A small sound classifier, trained from scratch.
Training: 2800 steps, held-out accuracy 46%.
Rows from block 4, named by matrix and row number. Rows with one number belong to one attention dimension. Each number is 50 + 12 x the weight over the matrix's rms, rounded and kept within 0 to 99. All counts start at 0.
# v: attention value (model.blocks.4.attn.v.weight, 512x512), inputs 104-155
# proj: attention output (model.blocks.4.attn.proj.weight, 512x512, transposed), outputs 104-155
v.140:36 48 41 53 53 54 52 22 55 70 65 66 58 12 56 35 40 74 51 63 43 68 57 63 65 41 39 49 65 38 54 45 55 50 47 39 69 48 41 47 78 31 68 57 46 21 53 46 46 69 45 30
v.141:47 36 50 42 32 48 48 40 33 61 49 40 52 72 47 51 51 54 50 57 58 31 65 45 52 68 50 64 48 50 52 45 51 46 43 59 35 45 67 59 51 54 43 52 58 37 61 45 59 53 42 52
v.142:46 36 38 40 47 53 46 46 41 57 50 50 45 63 51 61 47 53 44 45 50 40 68 48 19 57 41 43 39 41 47 37 46 58 51 50 42 46 54 58 54 76 57 57 69 56 50 42 43 56 57 64
v.143:35 58 37 35 55 56 54 33 65 51 55 33 61 47 44 46 54 52 44 48 32 37 45 50 57 56 45 39 40 48 59 59 56 55 71 48 46 47 60 48 60 64 50 51 42 43 51 46 49 64 46 61
v.144:57 22 68 34 25 73 52 59 46 38 44 40 29 80 41 46 54 35 64 40 71 29 57 34 76 67 55 50 56 46 23 47 36 38 30 43 20 56 69 58 44 61 33 43 62 60 61 54 36 72 39 31
v.145:57 42 56 76 62 34 47 22 48 62 57 66 58 46 64 38 36 48 61 54 50 57 45 40 42 32 43 55 67 48 56 67 55 28 50 40 82 52 50 51 46 35 57 62 54 46 41 58 42 62 64 44
v.146:48 54 44 61 64 35 58 61 41 56 41 51 57 41 60 51 50 45 73 66 49 56 45 47 49 35 57 52 45 60 47 39 53 43 60 63 67 37 41 53 46 49 64 64 52 56 30 59 38 48 56 56
v.147:41 66 35 58 47 50 42 53 48 42 45 43 55 32 60 34 44 55 33 59 59 57 72 54 41 37 46 53 46 65 46 48 57 59 52 61 56 50 46 50 49 61 54 72 36 34 43 53 57 40 44 59
v.148:59 46 42 50 57 41 30 37 70 55 48 54 40 41 54 53 59 59 62 35 47 64 46 48 50 24 74 45 51 42 71 57 34 34 55 37 58 55 40 40 51 37 76 65 49 46 50 40 56 44 65 56
v.149:39 61 56 64 47 56 73 67 43 31 47 58 63 53 36 43 47 47 66 41 36 37 68 58 57 61 47 63 50 47 66 43 48 49 18 20 27 46 48 42 38 53 47 42 64 56 42 45 40 75 41 48
v.150:49 37 50 69 52 46 58 17 66 61 49 72 27 55 68 53 61 44 61 41 62 58 48 48 58 42 56 49 62 43 34 39 43 28 62 39 55 40 66 45 60 32 14 56 55 58 73 40 58 70 64 63
v.151:57 56 47 44 46 68 39 00 67 62 57 64 36 55 74 61 73 57 50 45 59 51 42 50 59 44 46 43 62 60 56 54 29 49 83 45 51 41 64 52 63 37 63 38 47 72 61 41 53 38 34 72
v.152:41 65 26 42 44 69 31 35 24 43 70 58 51 54 48 65 64 46 27 51 51 64 47 53 36 49 43 34 47 49 64 48 61 45 53 63 50 58 47 56 54 48 43 26 43 32 57 62 38 40 44 50
v.153:57 45 51 63 57 43 49 63 42 43 48 25 56 40 43 34 38 51 77 40 46 48 60 40 54 45 50 56 37 48 40 51 59 63 33 47 50 50 46 38 62 45 64 53 43 44 52 58 51 44 61 45
v.154:52 28 58 54 26 65 50 28 65 36 67 49 27 75 41 49 65 62 51 55 42 56 36 28 65 36 50 52 74 67 46 57 55 47 52 47 28 55 46 50 50 69 53 63 59 75 39 44 14 75 48 46
v.155:44 56 53 35 45 43 56 62 40 62 56 72 45 42 55 43 51 47 55 37 63 62 40 54 55 45 45 60 70 46 49 44 58 49 50 55 52 63 42 51 51 59 72 58 55 41 54 36 32 48 35 51
v.156:37 58 61 44 76 45 25 56 46 58 73 54 40 44 56 62 72 57 25 63 52 70 45 78 51 41 69 68 56 32 28 56 49 24 61 50 75 60 37 52 51 23 45 34 41 29 55 55 45 28 54 64
v.157:51 42 39 28 64 71 39 46 48 56 58 35 42 44 79 40 44 47 53 48 49 44 36 54 51 55 62 42 51 59 48 50 47 28 64 59 46 45 50 45 42 59 38 45 39 59 75 46 59 42 40 60
v.158:56 48 81 40 38 43 44 50 56 46 59 51 39 42 58 37 51 52 28 62 50 57 28 60 47 53 66 57 45 70 55 61 49 47 60 58 66 52 42 57 57 56 60 47 47 39 52 46 43 43 57 54
v.159:34 61 61 52 43 55 47 63 39 22 30 48 50 52 47 60 63 50 50 60 53 52 42 66 54 60 58 45 42 49 46 42 52 69 51 35 32 58 56 44 44 69 46 33 52 60 51 50 40 36 42 64
v.160:52 38 58 42 37 76 37 54 54 37 65 69 55 54 64 46 31 68 67 58 62 67 55 39 62 60 48 53 64 41 33 51 39 40 44 44 42 33 48 63 44 36 35 40 56 37 55 71 31 47 53 38
v.161:61 61 69 48 65 57 53 16 58 47 50 58 40 27 46 51 58 57 49 39 58 49 30 69 54 51 56 48 50 41 74 54 38 62 57 39 49 49 55 39 60 39 63 19 42 52 59 49 38 45 42 34
v.162:52 69 49 57 63 74 79 54 68 55 55 62 35 43 61 48 45 41 55 67 35 59 45 51 63 41 39 59 36 50 44 53 36 56 57 62 65 48 27 39 51 62 52 73 37 43 73 59 59 44 27 55
v.163:50 37 63 19 48 65 25 64 29 58 47 60 51 47 68 61 44 54 40 48 56 57 54 50 45 46 58 49 57 49 37 59 35 32 59 52 45 57 52 73 38 40 24 44 56 34 55 72 38 44 66 40
v.164:58 42 53 36 46 55 58 60 66 47 82 55 35 62 47 35 55 39 47 61 46 57 40 59 57 58 58 55 54 46 33 36 60 59 49 54 61 66 37 59 74 77 45 65 25 34 57 46 49 38 48 41
v.165:48 51 70 43 49 41 37 31 37 35 33 39 37 70 68 44 57 57 31 28 67 29 44 65 35 43 66 64 43 52 55 43 25 32 42 39 45 37 56 28 47 46 42 33 50 59 64 40 57 40 60 48
v.166:48 47 42 41 25 60 37 35 43 46 52 57 37 68 63 33 54 44 61 49 65 57 46 36 54 58 63 55 85 61 51 63 35 27 55 39 44 37 66 57 41 35 50 41 63 53 56 33 36 54 46 51
v.167:47 56 44 53 65 70 55 56 52 46 65 50 54 50 45 39 38 80 64 46 57 40 64 58 52 54 62 37 22 60 45 41 61 56 52 37 42 49 62 55 49 51 57 28 40 45 47 51 66 33 18 49
v.168:43 71 36 51 60 56 74 59 59 43 64 78 44 46 58 48 32 52 49 46 42 60 56 74 62 72 45 44 49 48 67 32 71 73 54 35 40 46 32 50 76 33 47 37 45 17 47 62 50 66 36 41
v.169:35 43 55 13 23 48 24 48 48 33 41 38 59 68 35 48 76 61 24 54 44 31 54 35 54 27 62 54 61 56 35 46 36 38 62 46 36 74 80 46 32 58 39 54 66 56 40 41 22 45 65 72
v.170:66 45 67 53 30 56 39 42 47 43 73 39 31 63 51 52 32 38 54 69 30 48 39 34 62 55 65 58 53 41 55 69 60 62 23 35 28 44 38 49 60 42 50 73 46 50 44 58 34 62 56 37
v.171:50 50 35 61 34 46 63 33 58 39 52 47 70 38 44 50 37 50 46 50 36 47 67 26 67 62 46 33 47 56 69 59 70 71 55 42 55 67 62 72 62 59 57 45 55 36 40 40 53 67 50 23
v.172:57 10 60 29 28 30 40 60 33 61 67 42 90 56 53 51 65 58 31 58 55 68 43 36 35 38 36 51 60 45 24 50 48 43 58 80 68 54 48 52 27 21 40 50 66 45 30 57 42 45 85 52
v.173:44 52 37 53 64 59 62 78 63 45 57 54 50 70 42 44 48 45 66 67 48 44 52 50 58 44 58 48 36 52 37 48 50 48 53 48 55 54 45 55 39 57 46 54 35 50 54 64 52 50 55 76
v.174:38 37 22 39 32 64 36 48 50 54 88 62 40 51 49 46 51 65 70 56 46 66 50 43 62 52 64 35 83 49 35 59 48 55 54 35 46 48 24 58 36 44 37 34 45 29 55 52 37 45 59 42
v.175:58 35 49 37 41 49 54 64 41 69 33 32 61 66 54 68 40 48 34 53 62 46 49 56 33 32 33 62 54 62 39 51 47 18 42 67 63 31 50 52 42 30 56 56 46 59 39 39 53 48 69 59
v.176:47 65 52 86 68 39 48 31 47 60 65 47 53 41 62 37 75 66 54 54 35 57 52 63 60 37 63 58 69 34 50 62 53 32 44 21 50 46 18 38 41 31 41 73 69 46 44 49 38 54 66 50
v.177:43 48 45 48 48 68 54 60 72 50 70 54 50 30 48 47 28 69 63 76 44 38 46 54 54 65 55 09 22 46 49 50 56 78 62 40 53 50 47 72 66 65 38 53 39 32 54 57 63 51 46 26
v.178:51 43 77 55 44 34 58 50 40 39 52 23 55 60 30 48 55 34 63 47 48 39 44 50 40 52 49 48 64 43 47 46 64 52 39 47 44 52 49 49 46 47 57 47 52 60 40 61 43 53 42 57
v.179:60 40 66 68 41 64 79 43 55 57 58 33 42 39 54 39 46 46 66 49 38 47 42 50 52 50 33 49 51 40 56 62 47 78 35 45 32 46 41 38 48 76 41 71 47 60 44 55 42 66 45 37
v.180:63 30 52 29 43 44 46 72 41 57 41 52 58 68 55 49 43 39 43 41 64 51 40 38 42 42 37 66 66 43 60 31 58 60 36 67 62 60 45 59 48 50 51 62 47 43 54 56 59 40 71 48
v.181:50 63 89 83 64 49 58 82 54 39 35 45 49 29 44 45 31 39 48 51 37 61 54 78 57 41 50 50 27 29 35 48 60 76 63 59 64 61 40 51 42 54 37 55 47 47 49 77 51 50 57 59
v.182:42 62 35 66 39 49 45 41 32 40 62 38 64 49 68 52 48 59 63 38 59 55 51 39 47 70 48 36 52 43 61 52 67 56 38 40 57 47 54 69 44 54 63 61 44 19 55 58 57 67 42 41
v.183:33 59 41 48 59 42 33 50 25 52 60 66 45 45 62 39 57 44 40 46 44 47 49 63 67 43 53 49 72 59 52 56 40 42 62 47 45 61 39 59 44 43 41 38 60 37 38 57 44 59 56 38
v.184:65 39 52 36 43 65 42 40 40 48 29 54 59 48 51 54 45 43 47 47 32 40 46 27 43 49 46 64 53 42 64 62 37 40 62 79 43 50 49 33 46 50 39 54 66 61 61 48 57 35 60 49
v.185:58 47 53 56 38 21 54 44 49 37 45 42 92 25 56 59 32 50 43 45 51 67 50 49 36 30 45 40 45 44 50 56 60 64 50 67 44 54 34 56 44 57 49 43 57 45 55 43 44 48 63 40
v.186:36 56 31 12 47 62 33 52 46 52 68 55 53 39 61 36 50 58 21 43 68 52 59 49 50 52 24 43 38 56 34 49 76 46 71 66 57 53 46 70 61 52 45 48 27 17 70 48 61 27 56 62
v.187:43 27 59 23 22 26 35 43 41 56 60 57 60 48 48 50 78 52 17 57 56 42 43 49 72 40 63 56 67 51 42 51 44 38 55 68 49 57 54 52 54 28 35 41 62 56 60 41 52 47 75 48
v.188:26 64 44 35 75 61 42 39 39 59 63 53 55 30 53 46 54 66 48 41 53 65 40 69 57 66 67 33 58 54 52 48 46 35 55 32 66 53 45 44 61 26 66 23 54 52 41 52 50 65 59 43
v.189:43 49 60 69 41 57 67 38 33 54 21 27 66 33 49 55 50 55 52 55 61 56 60 60 41 44 33 54 53 42 44 66 44 55 54 51 59 41 60 44 45 48 48 52 57 73 34 41 63 58 45 42
v.190:58 42 58 30 50 50 59 71 44 52 41 56 66 45 47 50 38 43 43 45 60 51 50 51 61 44 58 50 43 47 08 56 67 42 52 67 48 61 65 55 29 65 35 43 40 55 51 52 41 31 62 62
v.191:39 54 67 28 49 52 45 84 32 46 45 39 76 51 50 69 63 49 56 54 64 59 57 60 30 50 38 67 59 41 32 51 19 41 52 60 48 47 65 58 34 44 45 21 62 75 26 58 42 51 41 51
v.192:39 50 50 38 60 50 38 46 41 40 68 63 59 50 53 63 40 47 47 69 35 31 49 81 58 81 41 37 34 57 46 53 56 58 51 24 62 39 60 54 40 54 43 60 37 48 37 39 50 56 48 38
v.193:42 46 46 39 49 63 28 49 53 61 54 58 49 54 45 54 50 56 43 64 58 45 62 55 47 43 24 44 16 52 68 40 60 43 72 41 60 59 53 32 32 58 56 40 37 44 49 43 52 59 58 45
v.194:36 50 61 53 43 33 64 39 55 59 48 51 54 35 45 56 59 52 66 57 57 66 61 49 54 60 48 53 45 50 49 68 68 57 66 61 57 51 42 46 50 42 58 44 58 53 22 59 48 39 58 62
v.195:48 55 38 45 21 53 34 47 37 43 23 39 26 41 42 43 72 50 58 58 70 58 43 63 35 45 34 55 48 48 31 71 57 64 47 37 30 49 70 42 63 44 55 26 46 74 57 24 49 53 42 59
v.196:46 65 52 35 30 48 38 45 58 64 23 47 55 47 39 47 52 58 58 47 55 51 43 51 73 46 54 51 49 64 46 54 52 41 61 34 49 46 60 49 57 53 14 43 83 63 38 26 43 51 34 48
v.197:42 75 49 38 66 43 58 53 32 56 49 62 66 51 49 47 26 40 21 58 53 41 29 71 51 53 55 29 34 57 69 56 59 38 65 19 69 66 62 52 38 56 42 37 59 55 44 40 45 64 39 11
v.198:49 41 73 62 52 57 48 70 36 50 60 39 32 55 53 58 56 39 33 50 57 57 42 51 41 61 60 44 66 52 50 59 47 49 47 41 51 42 43 56 40 79 70 56 51 57 59 45 53 59 35 58
v.199:46 45 49 56 67 78 51 58 56 35 41 73 57 50 61 47 46 33 47 26 42 65 55 50 41 37 47 33 33 64 41 55 48 49 51 48 45 64 26 49 44 36 43 61 36 59 74 47 53 32 59 37
v.200:62 56 42 28 50 48 43 57 39 18 30 54 28 20 34 58 43 55 36 38 74 45 67 46 52 52 55 61 75 65 52 63 57 74 42 47 38 47 68 70 60 61 37 42 57 49 50 31 40 58 36 36
v.201:33 77 44 35 59 68 28 29 32 40 66 69 69 50 55 83 50 62 48 47 53 56 52 39 58 60 36 57 44 44 55 65 50 43 58 34 44 42 50 39 41 70 40 67 27 51 53 59 54 47 49 32
v.202:27 62 65 65 59 45 45 66 64 76 41 33 51 59 56 21 60 44 40 36 37 62 43 66 64 60 39 50 60 52 39 35 51 57 47 52 38 71 55 35 63 28 57 42 47 61 70 39 46 47 66 45
v.203:63 37 62 36 45 63 26 65 55 54 44 63 40 57 35 40 59 48 44 48 48 52 46 59 34 43 36 35 38 79 37 40 43 51 29 29 77 47 54 61 31 48 55 36 40 52 42 52 49 35 38 61
proj.140:55 46 46 54 49 57 61 48 29 46 43 57 70 60 22 46 52 43 51 40 47 50 55 49 70 68 66 53 56 75 63 57 56 60 39 48 53 39 37 65 61 56 67 36 23 45 33 57 43 43 60 65
proj.141:51 57 63 41 43 61 59 48 33 45 45 57 66 57 55 49 58 57 48 28 61 52 58 74 52 49 42 29 19 34 64 62 60 68 61 44 79 40 48 55 70 26 53 46 66 54 63 29 43 66 62 43
proj.142:58 52 76 53 38 50 51 54 50 52 48 42 60 47 57 49 53 67 53 62 70 61 53 91 70 51 54 38 55 56 50 54 59 61 56 57 61 56 69 58 68 18 24 66 34 51 62 44 25 31 48 60
proj.143:67 55 52 52 51 64 24 43 56 47 58 43 34 54 50 51 45 52 44 59 55 52 63 47 35 37 55 60 50 39 32 34 38 52 67 36 60 55 35 55 37 54 43 57 35 44 40 49 47 15 59 40
proj.144:55 56 56 47 54 59 65 58 35 64 52 56 73 48 50 61 58 55 44 43 51 46 42 36 45 37 54 47 41 37 59 53 74 53 38 27 55 41 62 55 32 37 56 50 54 55 68 44 53 66 38 62
proj.145:54 36 30 32 31 53 58 33 47 48 31 57 51 37 49 58 80 36 60 71 53 47 53 50 49 68 71 54 50 57 60 38 24 58 42 68 33 60 25 42 54 52 77 56 57 45 46 58 45 38 43 55
proj.146:52 35 25 43 43 45 52 57 48 66 41 40 46 51 53 62 41 35 56 39 36 59 48 53 58 42 50 42 54 42 48 68 42 66 37 69 37 46 47 36 36 61 57 38 54 56 71 42 70 63 63 45
proj.147:48 63 31 36 41 49 34 39 56 53 65 53 45 44 63 61 44 30 67 60 42 54 28 48 58 63 33 37 51 31 48 48 52 37 50 57 35 56 54 33 55 63 40 56 60 36 41 54 65 54 67 38
proj.148:65 42 43 55 48 54 37 44 42 49 44 66 57 48 55 44 68 27 67 48 52 36 42 46 48 50 48 57 61 66 38 49 41 51 61 61 60 43 31 53 55 63 53 54 14 50 42 54 48 28 47 53
proj.149:52 69 41 69 62 50 55 25 42 39 41 47 47 55 35 48 58 64 49 52 40 52 68 55 35 58 35 36 52 48 59 40 59 50 57 51 53 44 37 38 60 36 57 46 65 47 53 51 38 47 63 48
proj.150:46 45 35 32 41 47 64 77 40 45 54 58 73 45 34 48 43 56 52 45 54 53 39 61 50 42 51 35 49 56 71 49 53 60 50 54 58 46 41 58 56 59 64 55 35 63 49 58 50 41 53 61
proj.151:58 25 53 51 46 60 40 40 34 78 22 63 72 46 24 54 47 55 59 39 52 54 46 49 32 33 84 51 55 54 67 45 45 47 43 53 77 50 33 71 28 54 57 78 26 41 51 42 36 21 38 46
proj.152:50 45 85 47 58 31 58 46 47 58 46 50 55 58 42 43 46 47 30 47 70 51 62 62 49 48 57 61 40 45 46 64 53 69 69 34 45 61 47 61 62 56 31 52 35 50 42 57 37 40 33 37
proj.153:53 69 22 57 38 52 46 58 78 42 62 57 38 39 62 53 63 38 55 47 34 48 34 35 64 59 30 50 55 52 42 55 48 38 41 45 53 58 48 31 27 53 50 42 68 47 44 38 57 67 56 48
proj.154:51 39 50 63 40 45 71 41 54 63 41 70 69 34 54 74 44 41 32 31 37 71 60 58 33 45 65 48 44 30 65 64 38 56 41 53 55 40 71 71 43 39 46 70 44 29 82 47 31 17 58 48
proj.155:48 28 55 44 43 49 48 48 50 56 18 52 65 57 19 61 40 63 54 45 60 62 44 52 48 38 62 61 26 51 61 74 36 59 44 38 66 39 61 41 60 50 55 47 41 56 56 32 57 45 67 59
proj.156:46 56 58 46 56 39 59 70 36 52 36 41 46 54 44 37 36 49 56 42 74 40 25 40 56 38 36 60 71 71 45 69 55 38 62 25 34 33 50 69 68 64 16 38 13 62 28 71 62 42 33 53
proj.157:42 68 47 39 59 68 35 60 62 39 51 40 54 56 33 43 44 60 45 57 45 51 56 44 62 45 48 50 51 52 36 47 51 62 65 60 53 46 55 64 50 47 41 42 36 58 47 34 51 58 60 36
proj.158:32 30 59 44 52 51 49 62 36 79 34 65 63 58 36 59 19 55 62 37 71 57 48 39 37 45 68 53 36 43 39 60 40 49 52 55 47 49 61 62 63 43 33 43 58 72 59 45 48 27 44 61
proj.159:51 64 62 61 64 44 50 55 63 63 59 44 47 63 48 45 30 65 41 49 49 41 60 51 37 42 38 48 51 47 54 37 60 21 57 52 54 40 59 60 36 50 28 49 50 57 43 54 40 56 26 47
proj.160:39 22 39 52 55 61 58 47 37 63 65 50 71 56 25 71 64 47 41 38 64 46 41 41 52 51 52 46 45 57 75 56 69 55 46 42 72 32 50 54 51 39 66 37 56 66 65 45 52 78 59 66
proj.161:34 47 63 55 44 53 37 37 33 60 29 56 53 68 35 42 53 59 52 39 54 58 82 41 35 45 70 67 55 65 39 50 47 44 48 47 70 54 32 71 32 58 41 54 30 35 31 72 45 21 25 55
proj.162:40 51 43 53 68 43 56 79 50 49 36 45 57 25 26 61 34 51 53 64 51 46 24 59 53 51 64 43 52 58 71 38 62 49 54 52 58 38 62 77 60 52 55 34 58 61 42 45 69 58 48 78
proj.163:30 49 70 46 65 40 59 50 34 50 66 27 44 58 51 38 69 69 24 21 82 41 47 49 44 35 52 75 56 52 56 64 60 66 50 25 47 30 47 62 48 42 26 31 27 69 69 52 40 48 43 52
proj.164:41 77 69 70 66 39 55 63 69 71 45 44 65 28 40 43 15 46 46 68 64 63 38 51 35 53 59 42 31 62 58 70 54 63 61 60 48 51 70 70 43 51 33 36 46 59 65 45 45 37 28 65
proj.165:41 59 54 20 52 45 48 67 44 49 48 62 46 67 34 43 69 51 46 41 59 37 58 46 36 35 41 40 44 48 39 49 64 36 68 48 53 45 52 66 39 47 41 52 31 73 47 72 62 50 27 44
proj.166:52 19 63 28 28 62 41 46 25 51 42 61 67 64 52 64 80 59 46 39 68 41 55 46 32 29 60 34 46 37 57 48 53 67 53 54 69 50 33 47 51 40 72 55 28 44 59 64 37 60 41 44
proj.167:48 81 61 54 58 46 50 57 62 45 51 42 39 55 20 40 40 53 33 64 35 40 38 66 62 36 43 52 43 69 65 30 66 49 46 33 66 47 57 59 49 55 34 63 44 47 33 33 49 69 56 50
proj.168:43 77 60 80 56 52 46 22 28 54 53 40 49 53 03 21 49 59 43 46 50 25 67 53 54 54 38 52 34 70 54 46 40 43 52 32 42 66 54 53 62 65 39 31 45 45 34 62 37 34 33 43
proj.169:45 62 46 70 33 41 39 46 45 64 50 48 35 52 78 65 73 57 34 30 63 77 46 35 36 45 64 54 76 23 59 46 57 30 31 47 40 27 48 67 37 37 42 68 54 44 81 51 29 40 55 31
proj.170:39 36 41 50 45 61 57 27 37 59 57 81 62 46 48 46 57 28 41 44 45 68 72 32 22 54 56 51 47 59 53 44 33 58 58 51 51 47 59 45 33 58 51 23 53 49 51 65 39 51 17 39
proj.171:62 61 39 57 38 66 19 29 54 37 52 51 40 50 60 51 57 32 58 68 45 59 62 48 37 56 50 60 50 32 61 36 53 49 50 67 56 52 35 25 37 51 75 81 61 30 57 45 41 51 68 50
proj.172:45 47 43 42 49 65 60 61 38 42 70 42 42 49 75 57 59 52 56 43 52 59 48 54 50 64 56 57 77 42 33 61 45 60 49 53 37 44 48 48 66 32 54 49 43 51 91 37 39 69 53 31
proj.173:51 56 61 55 53 41 59 63 33 45 54 32 52 41 47 63 33 56 39 34 50 60 26 52 53 58 28 52 47 56 63 57 58 62 32 61 49 44 70 38 71 61 33 39 75 43 66 38 45 48 62 36
proj.174:48 43 53 53 63 58 49 39 21 61 45 46 51 39 46 68 45 49 32 34 60 55 40 21 48 54 56 62 54 51 71 53 49 63 50 65 57 44 55 55 58 50 49 52 62 68 60 49 37 52 45 58
proj.175:50 23 57 17 23 46 44 64 49 41 34 61 51 49 60 50 65 55 53 40 62 50 39 22 47 47 59 50 50 40 50 73 44 63 68 53 39 59 45 39 56 45 78 39 59 64 79 51 65 57 55 56
proj.176:62 52 13 48 43 36 64 48 36 49 57 64 48 42 56 80 58 44 54 41 27 66 34 44 47 51 42 34 62 49 53 28 48 42 19 54 21 41 47 38 61 52 56 42 38 64 42 63 44 40 49 47
proj.177:35 76 53 73 56 58 41 38 61 53 65 55 55 49 33 30 48 60 33 68 42 44 67 68 66 63 46 52 61 61 64 20 61 59 61 62 49 56 64 56 40 53 42 60 48 39 36 43 42 61 36 72
proj.178:45 41 37 50 46 49 57 63 53 51 60 61 49 54 73 61 55 53 43 54 63 52 50 50 30 47 46 63 37 38 49 53 44 39 43 46 40 50 60 51 38 40 44 55 73 51 66 45 43 42 50 27
proj.179:49 55 53 56 58 35 66 66 66 45 64 57 48 56 59 68 29 38 34 64 27 49 61 48 52 68 42 45 28 53 51 43 61 50 30 70 55 62 65 48 49 38 57 34 76 59 57 48 47 66 46 59
proj.180:55 21 62 40 36 53 61 70 53 62 56 44 56 42 58 51 51 38 62 56 57 68 48 40 55 44 54 55 28 52 40 79 28 70 53 65 45 49 49 37 63 43 83 33 65 65 63 56 62 71 54 54
proj.181:34 81 54 40 78 13 63 71 67 49 60 37 28 47 37 44 16 48 15 58 40 41 39 40 44 80 32 45 32 56 38 36 45 21 28 48 15 57 43 47 61 81 42 27 63 54 31 47 66 46 53 63
proj.182:56 55 35 31 52 72 45 40 57 41 63 49 54 50 42 54 53 23 59 71 53 43 62 62 57 50 44 47 59 59 45 48 44 65 70 65 57 66 39 14 65 35 65 56 45 41 44 41 49 70 53 38
proj.183:40 40 56 46 54 44 47 48 49 45 49 29 61 59 43 46 50 40 42 49 53 50 44 28 35 46 58 73 59 47 49 54 46 64 42 60 42 38 37 50 46 64 55 43 47 58 60 64 31 41 50 50
proj.184:49 26 59 39 42 46 36 45 59 59 55 53 45 54 50 40 56 60 59 55 72 59 69 45 41 55 51 62 50 41 22 48 41 52 55 53 69 49 40 74 40 49 53 52 35 48 38 55 59 50 33 45
proj.185:37 55 48 51 57 45 49 51 45 34 63 52 23 51 57 49 55 48 53 51 48 56 49 62 57 51 46 75 68 34 43 47 30 46 43 62 48 57 54 14 49 55 59 69 61 24 37 68 63 51 62 48
proj.186:34 65 55 51 58 65 38 85 73 57 39 16 39 51 51 58 23 54 60 58 75 42 14 62 88 35 56 51 60 40 52 70 40 60 67 41 60 52 55 67 61 58 43 56 29 47 50 39 56 58 62 49
proj.187:46 49 56 32 40 49 58 71 44 68 30 51 61 56 72 77 38 53 69 51 68 65 23 27 28 38 70 62 70 56 64 85 47 63 44 34 60 25 46 78 43 49 68 46 35 60 63 69 55 54 45 61
proj.188:53 47 57 58 64 40 37 37 22 43 47 52 46 61 43 54 85 55 59 33 72 20 65 46 56 35 50 51 75 73 51 58 60 48 51 36 52 39 46 78 60 50 35 49 17 56 63 53 44 34 34 48
proj.189:42 26 49 30 58 43 50 66 57 53 37 57 36 57 45 47 53 59 57 39 35 43 59 41 60 55 56 44 44 44 36 44 40 45 45 52 62 70 27 41 43 49 68 36 59 48 63 49 42 42 68 63
proj.190:39 63 34 55 67 42 25 69 59 45 48 37 35 51 40 71 40 68 36 37 45 46 23 37 39 44 35 56 65 64 59 49 49 35 35 31 60 23 47 51 60 42 38 37 51 49 57 37 57 57 91 47
proj.191:36 46 65 51 58 33 51 62 57 50 64 38 36 69 57 59 69 84 34 28 68 49 38 44 57 45 49 60 55 48 17 64 45 44 37 31 45 43 44 60 35 37 37 28 52 44 75 54 32 49 66 36
proj.192:43 73 78 50 35 50 49 29 51 51 40 67 56 63 48 38 45 57 50 64 33 47 65 41 38 32 38 50 41 46 63 33 64 38 50 50 48 55 37 35 38 33 71 27 58 72 40 49 46 53 21 66
proj.193:55 58 38 69 55 58 50 75 25 51 58 45 35 61 26 50 58 40 66 41 61 40 53 52 49 50 43 50 62 67 62 62 55 49 45 59 61 73 69 59 40 35 35 49 64 58 55 34 52 67 39 52
proj.194:49 33 55 51 37 56 50 52 67 59 49 40 72 71 67 68 44 68 48 48 48 68 51 44 50 48 55 34 37 45 44 37 18 41 51 48 43 52 35 60 60 33 61 62 60 38 67 44 42 50 54 58
proj.195:41 54 37 54 48 53 35 74 43 75 69 40 45 61 48 54 55 41 44 44 50 41 59 45 64 46 58 55 37 61 48 44 66 45 47 60 55 61 68 43 42 50 26 56 69 29 42 65 43 55 48 53
proj.196:49 40 58 42 45 53 70 48 55 51 22 46 67 53 50 58 62 55 50 55 41 70 59 41 37 45 57 40 54 18 57 41 66 44 35 51 37 48 58 55 43 54 68 72 32 51 49 55 54 35 68 63
proj.197:48 55 40 55 55 61 48 65 47 42 34 28 33 52 14 51 24 52 70 74 50 53 45 58 43 58 51 45 53 58 48 59 69 70 52 31 55 68 61 41 40 32 53 50 73 51 64 54 44 57 43 71
proj.198:50 75 41 27 54 61 47 39 49 44 41 63 59 57 36 27 51 35 69 48 36 40 38 35 54 43 68 47 51 44 55 55 49 42 58 58 37 55 63 44 57 45 48 52 47 55 46 43 53 64 37 39
proj.199:52 48 48 39 33 36 24 51 44 69 56 24 13 59 67 36 62 59 83 17 49 42 49 50 62 59 59 51 71 63 37 68 35 66 45 78 35 57 70 50 79 39 52 41 54 44 49 60 53 52 47 21
proj.200:53 63 46 41 49 58 53 50 33 60 55 32 49 54 41 48 58 46 42 64 52 31 39 22 61 46 48 61 43 51 50 50 55 50 52 42 56 43 67 51 66 64 31 46 38 40 36 69 48 51 52 64
proj.201:64 53 71 48 46 73 56 53 62 33 48 46 47 60 33 53 39 37 60 46 50 47 40 51 51 31 75 68 35 61 59 60 54 50 57 74 56 61 45 42 54 55 47 56 57 69 55 33 46 55 48 49
proj.202:41 37 28 70 42 24 30 52 48 55 44 32 43 38 73 62 41 51 66 54 57 57 54 70 44 64 72 34 58 58 49 50 45 61 43 58 20 29 53 64 63 58 42 56 45 29 46 59 33 47 44 39
proj.203:47 56 64 40 52 27 38 38 23 64 46 48 41 48 53 46 69 58 61 58 52 45 55 68 37 41 43 59 54 45 62 54 62 67 36 59 39 46 49 44 34 37 58 45 66 75 23 46 61 39 36 33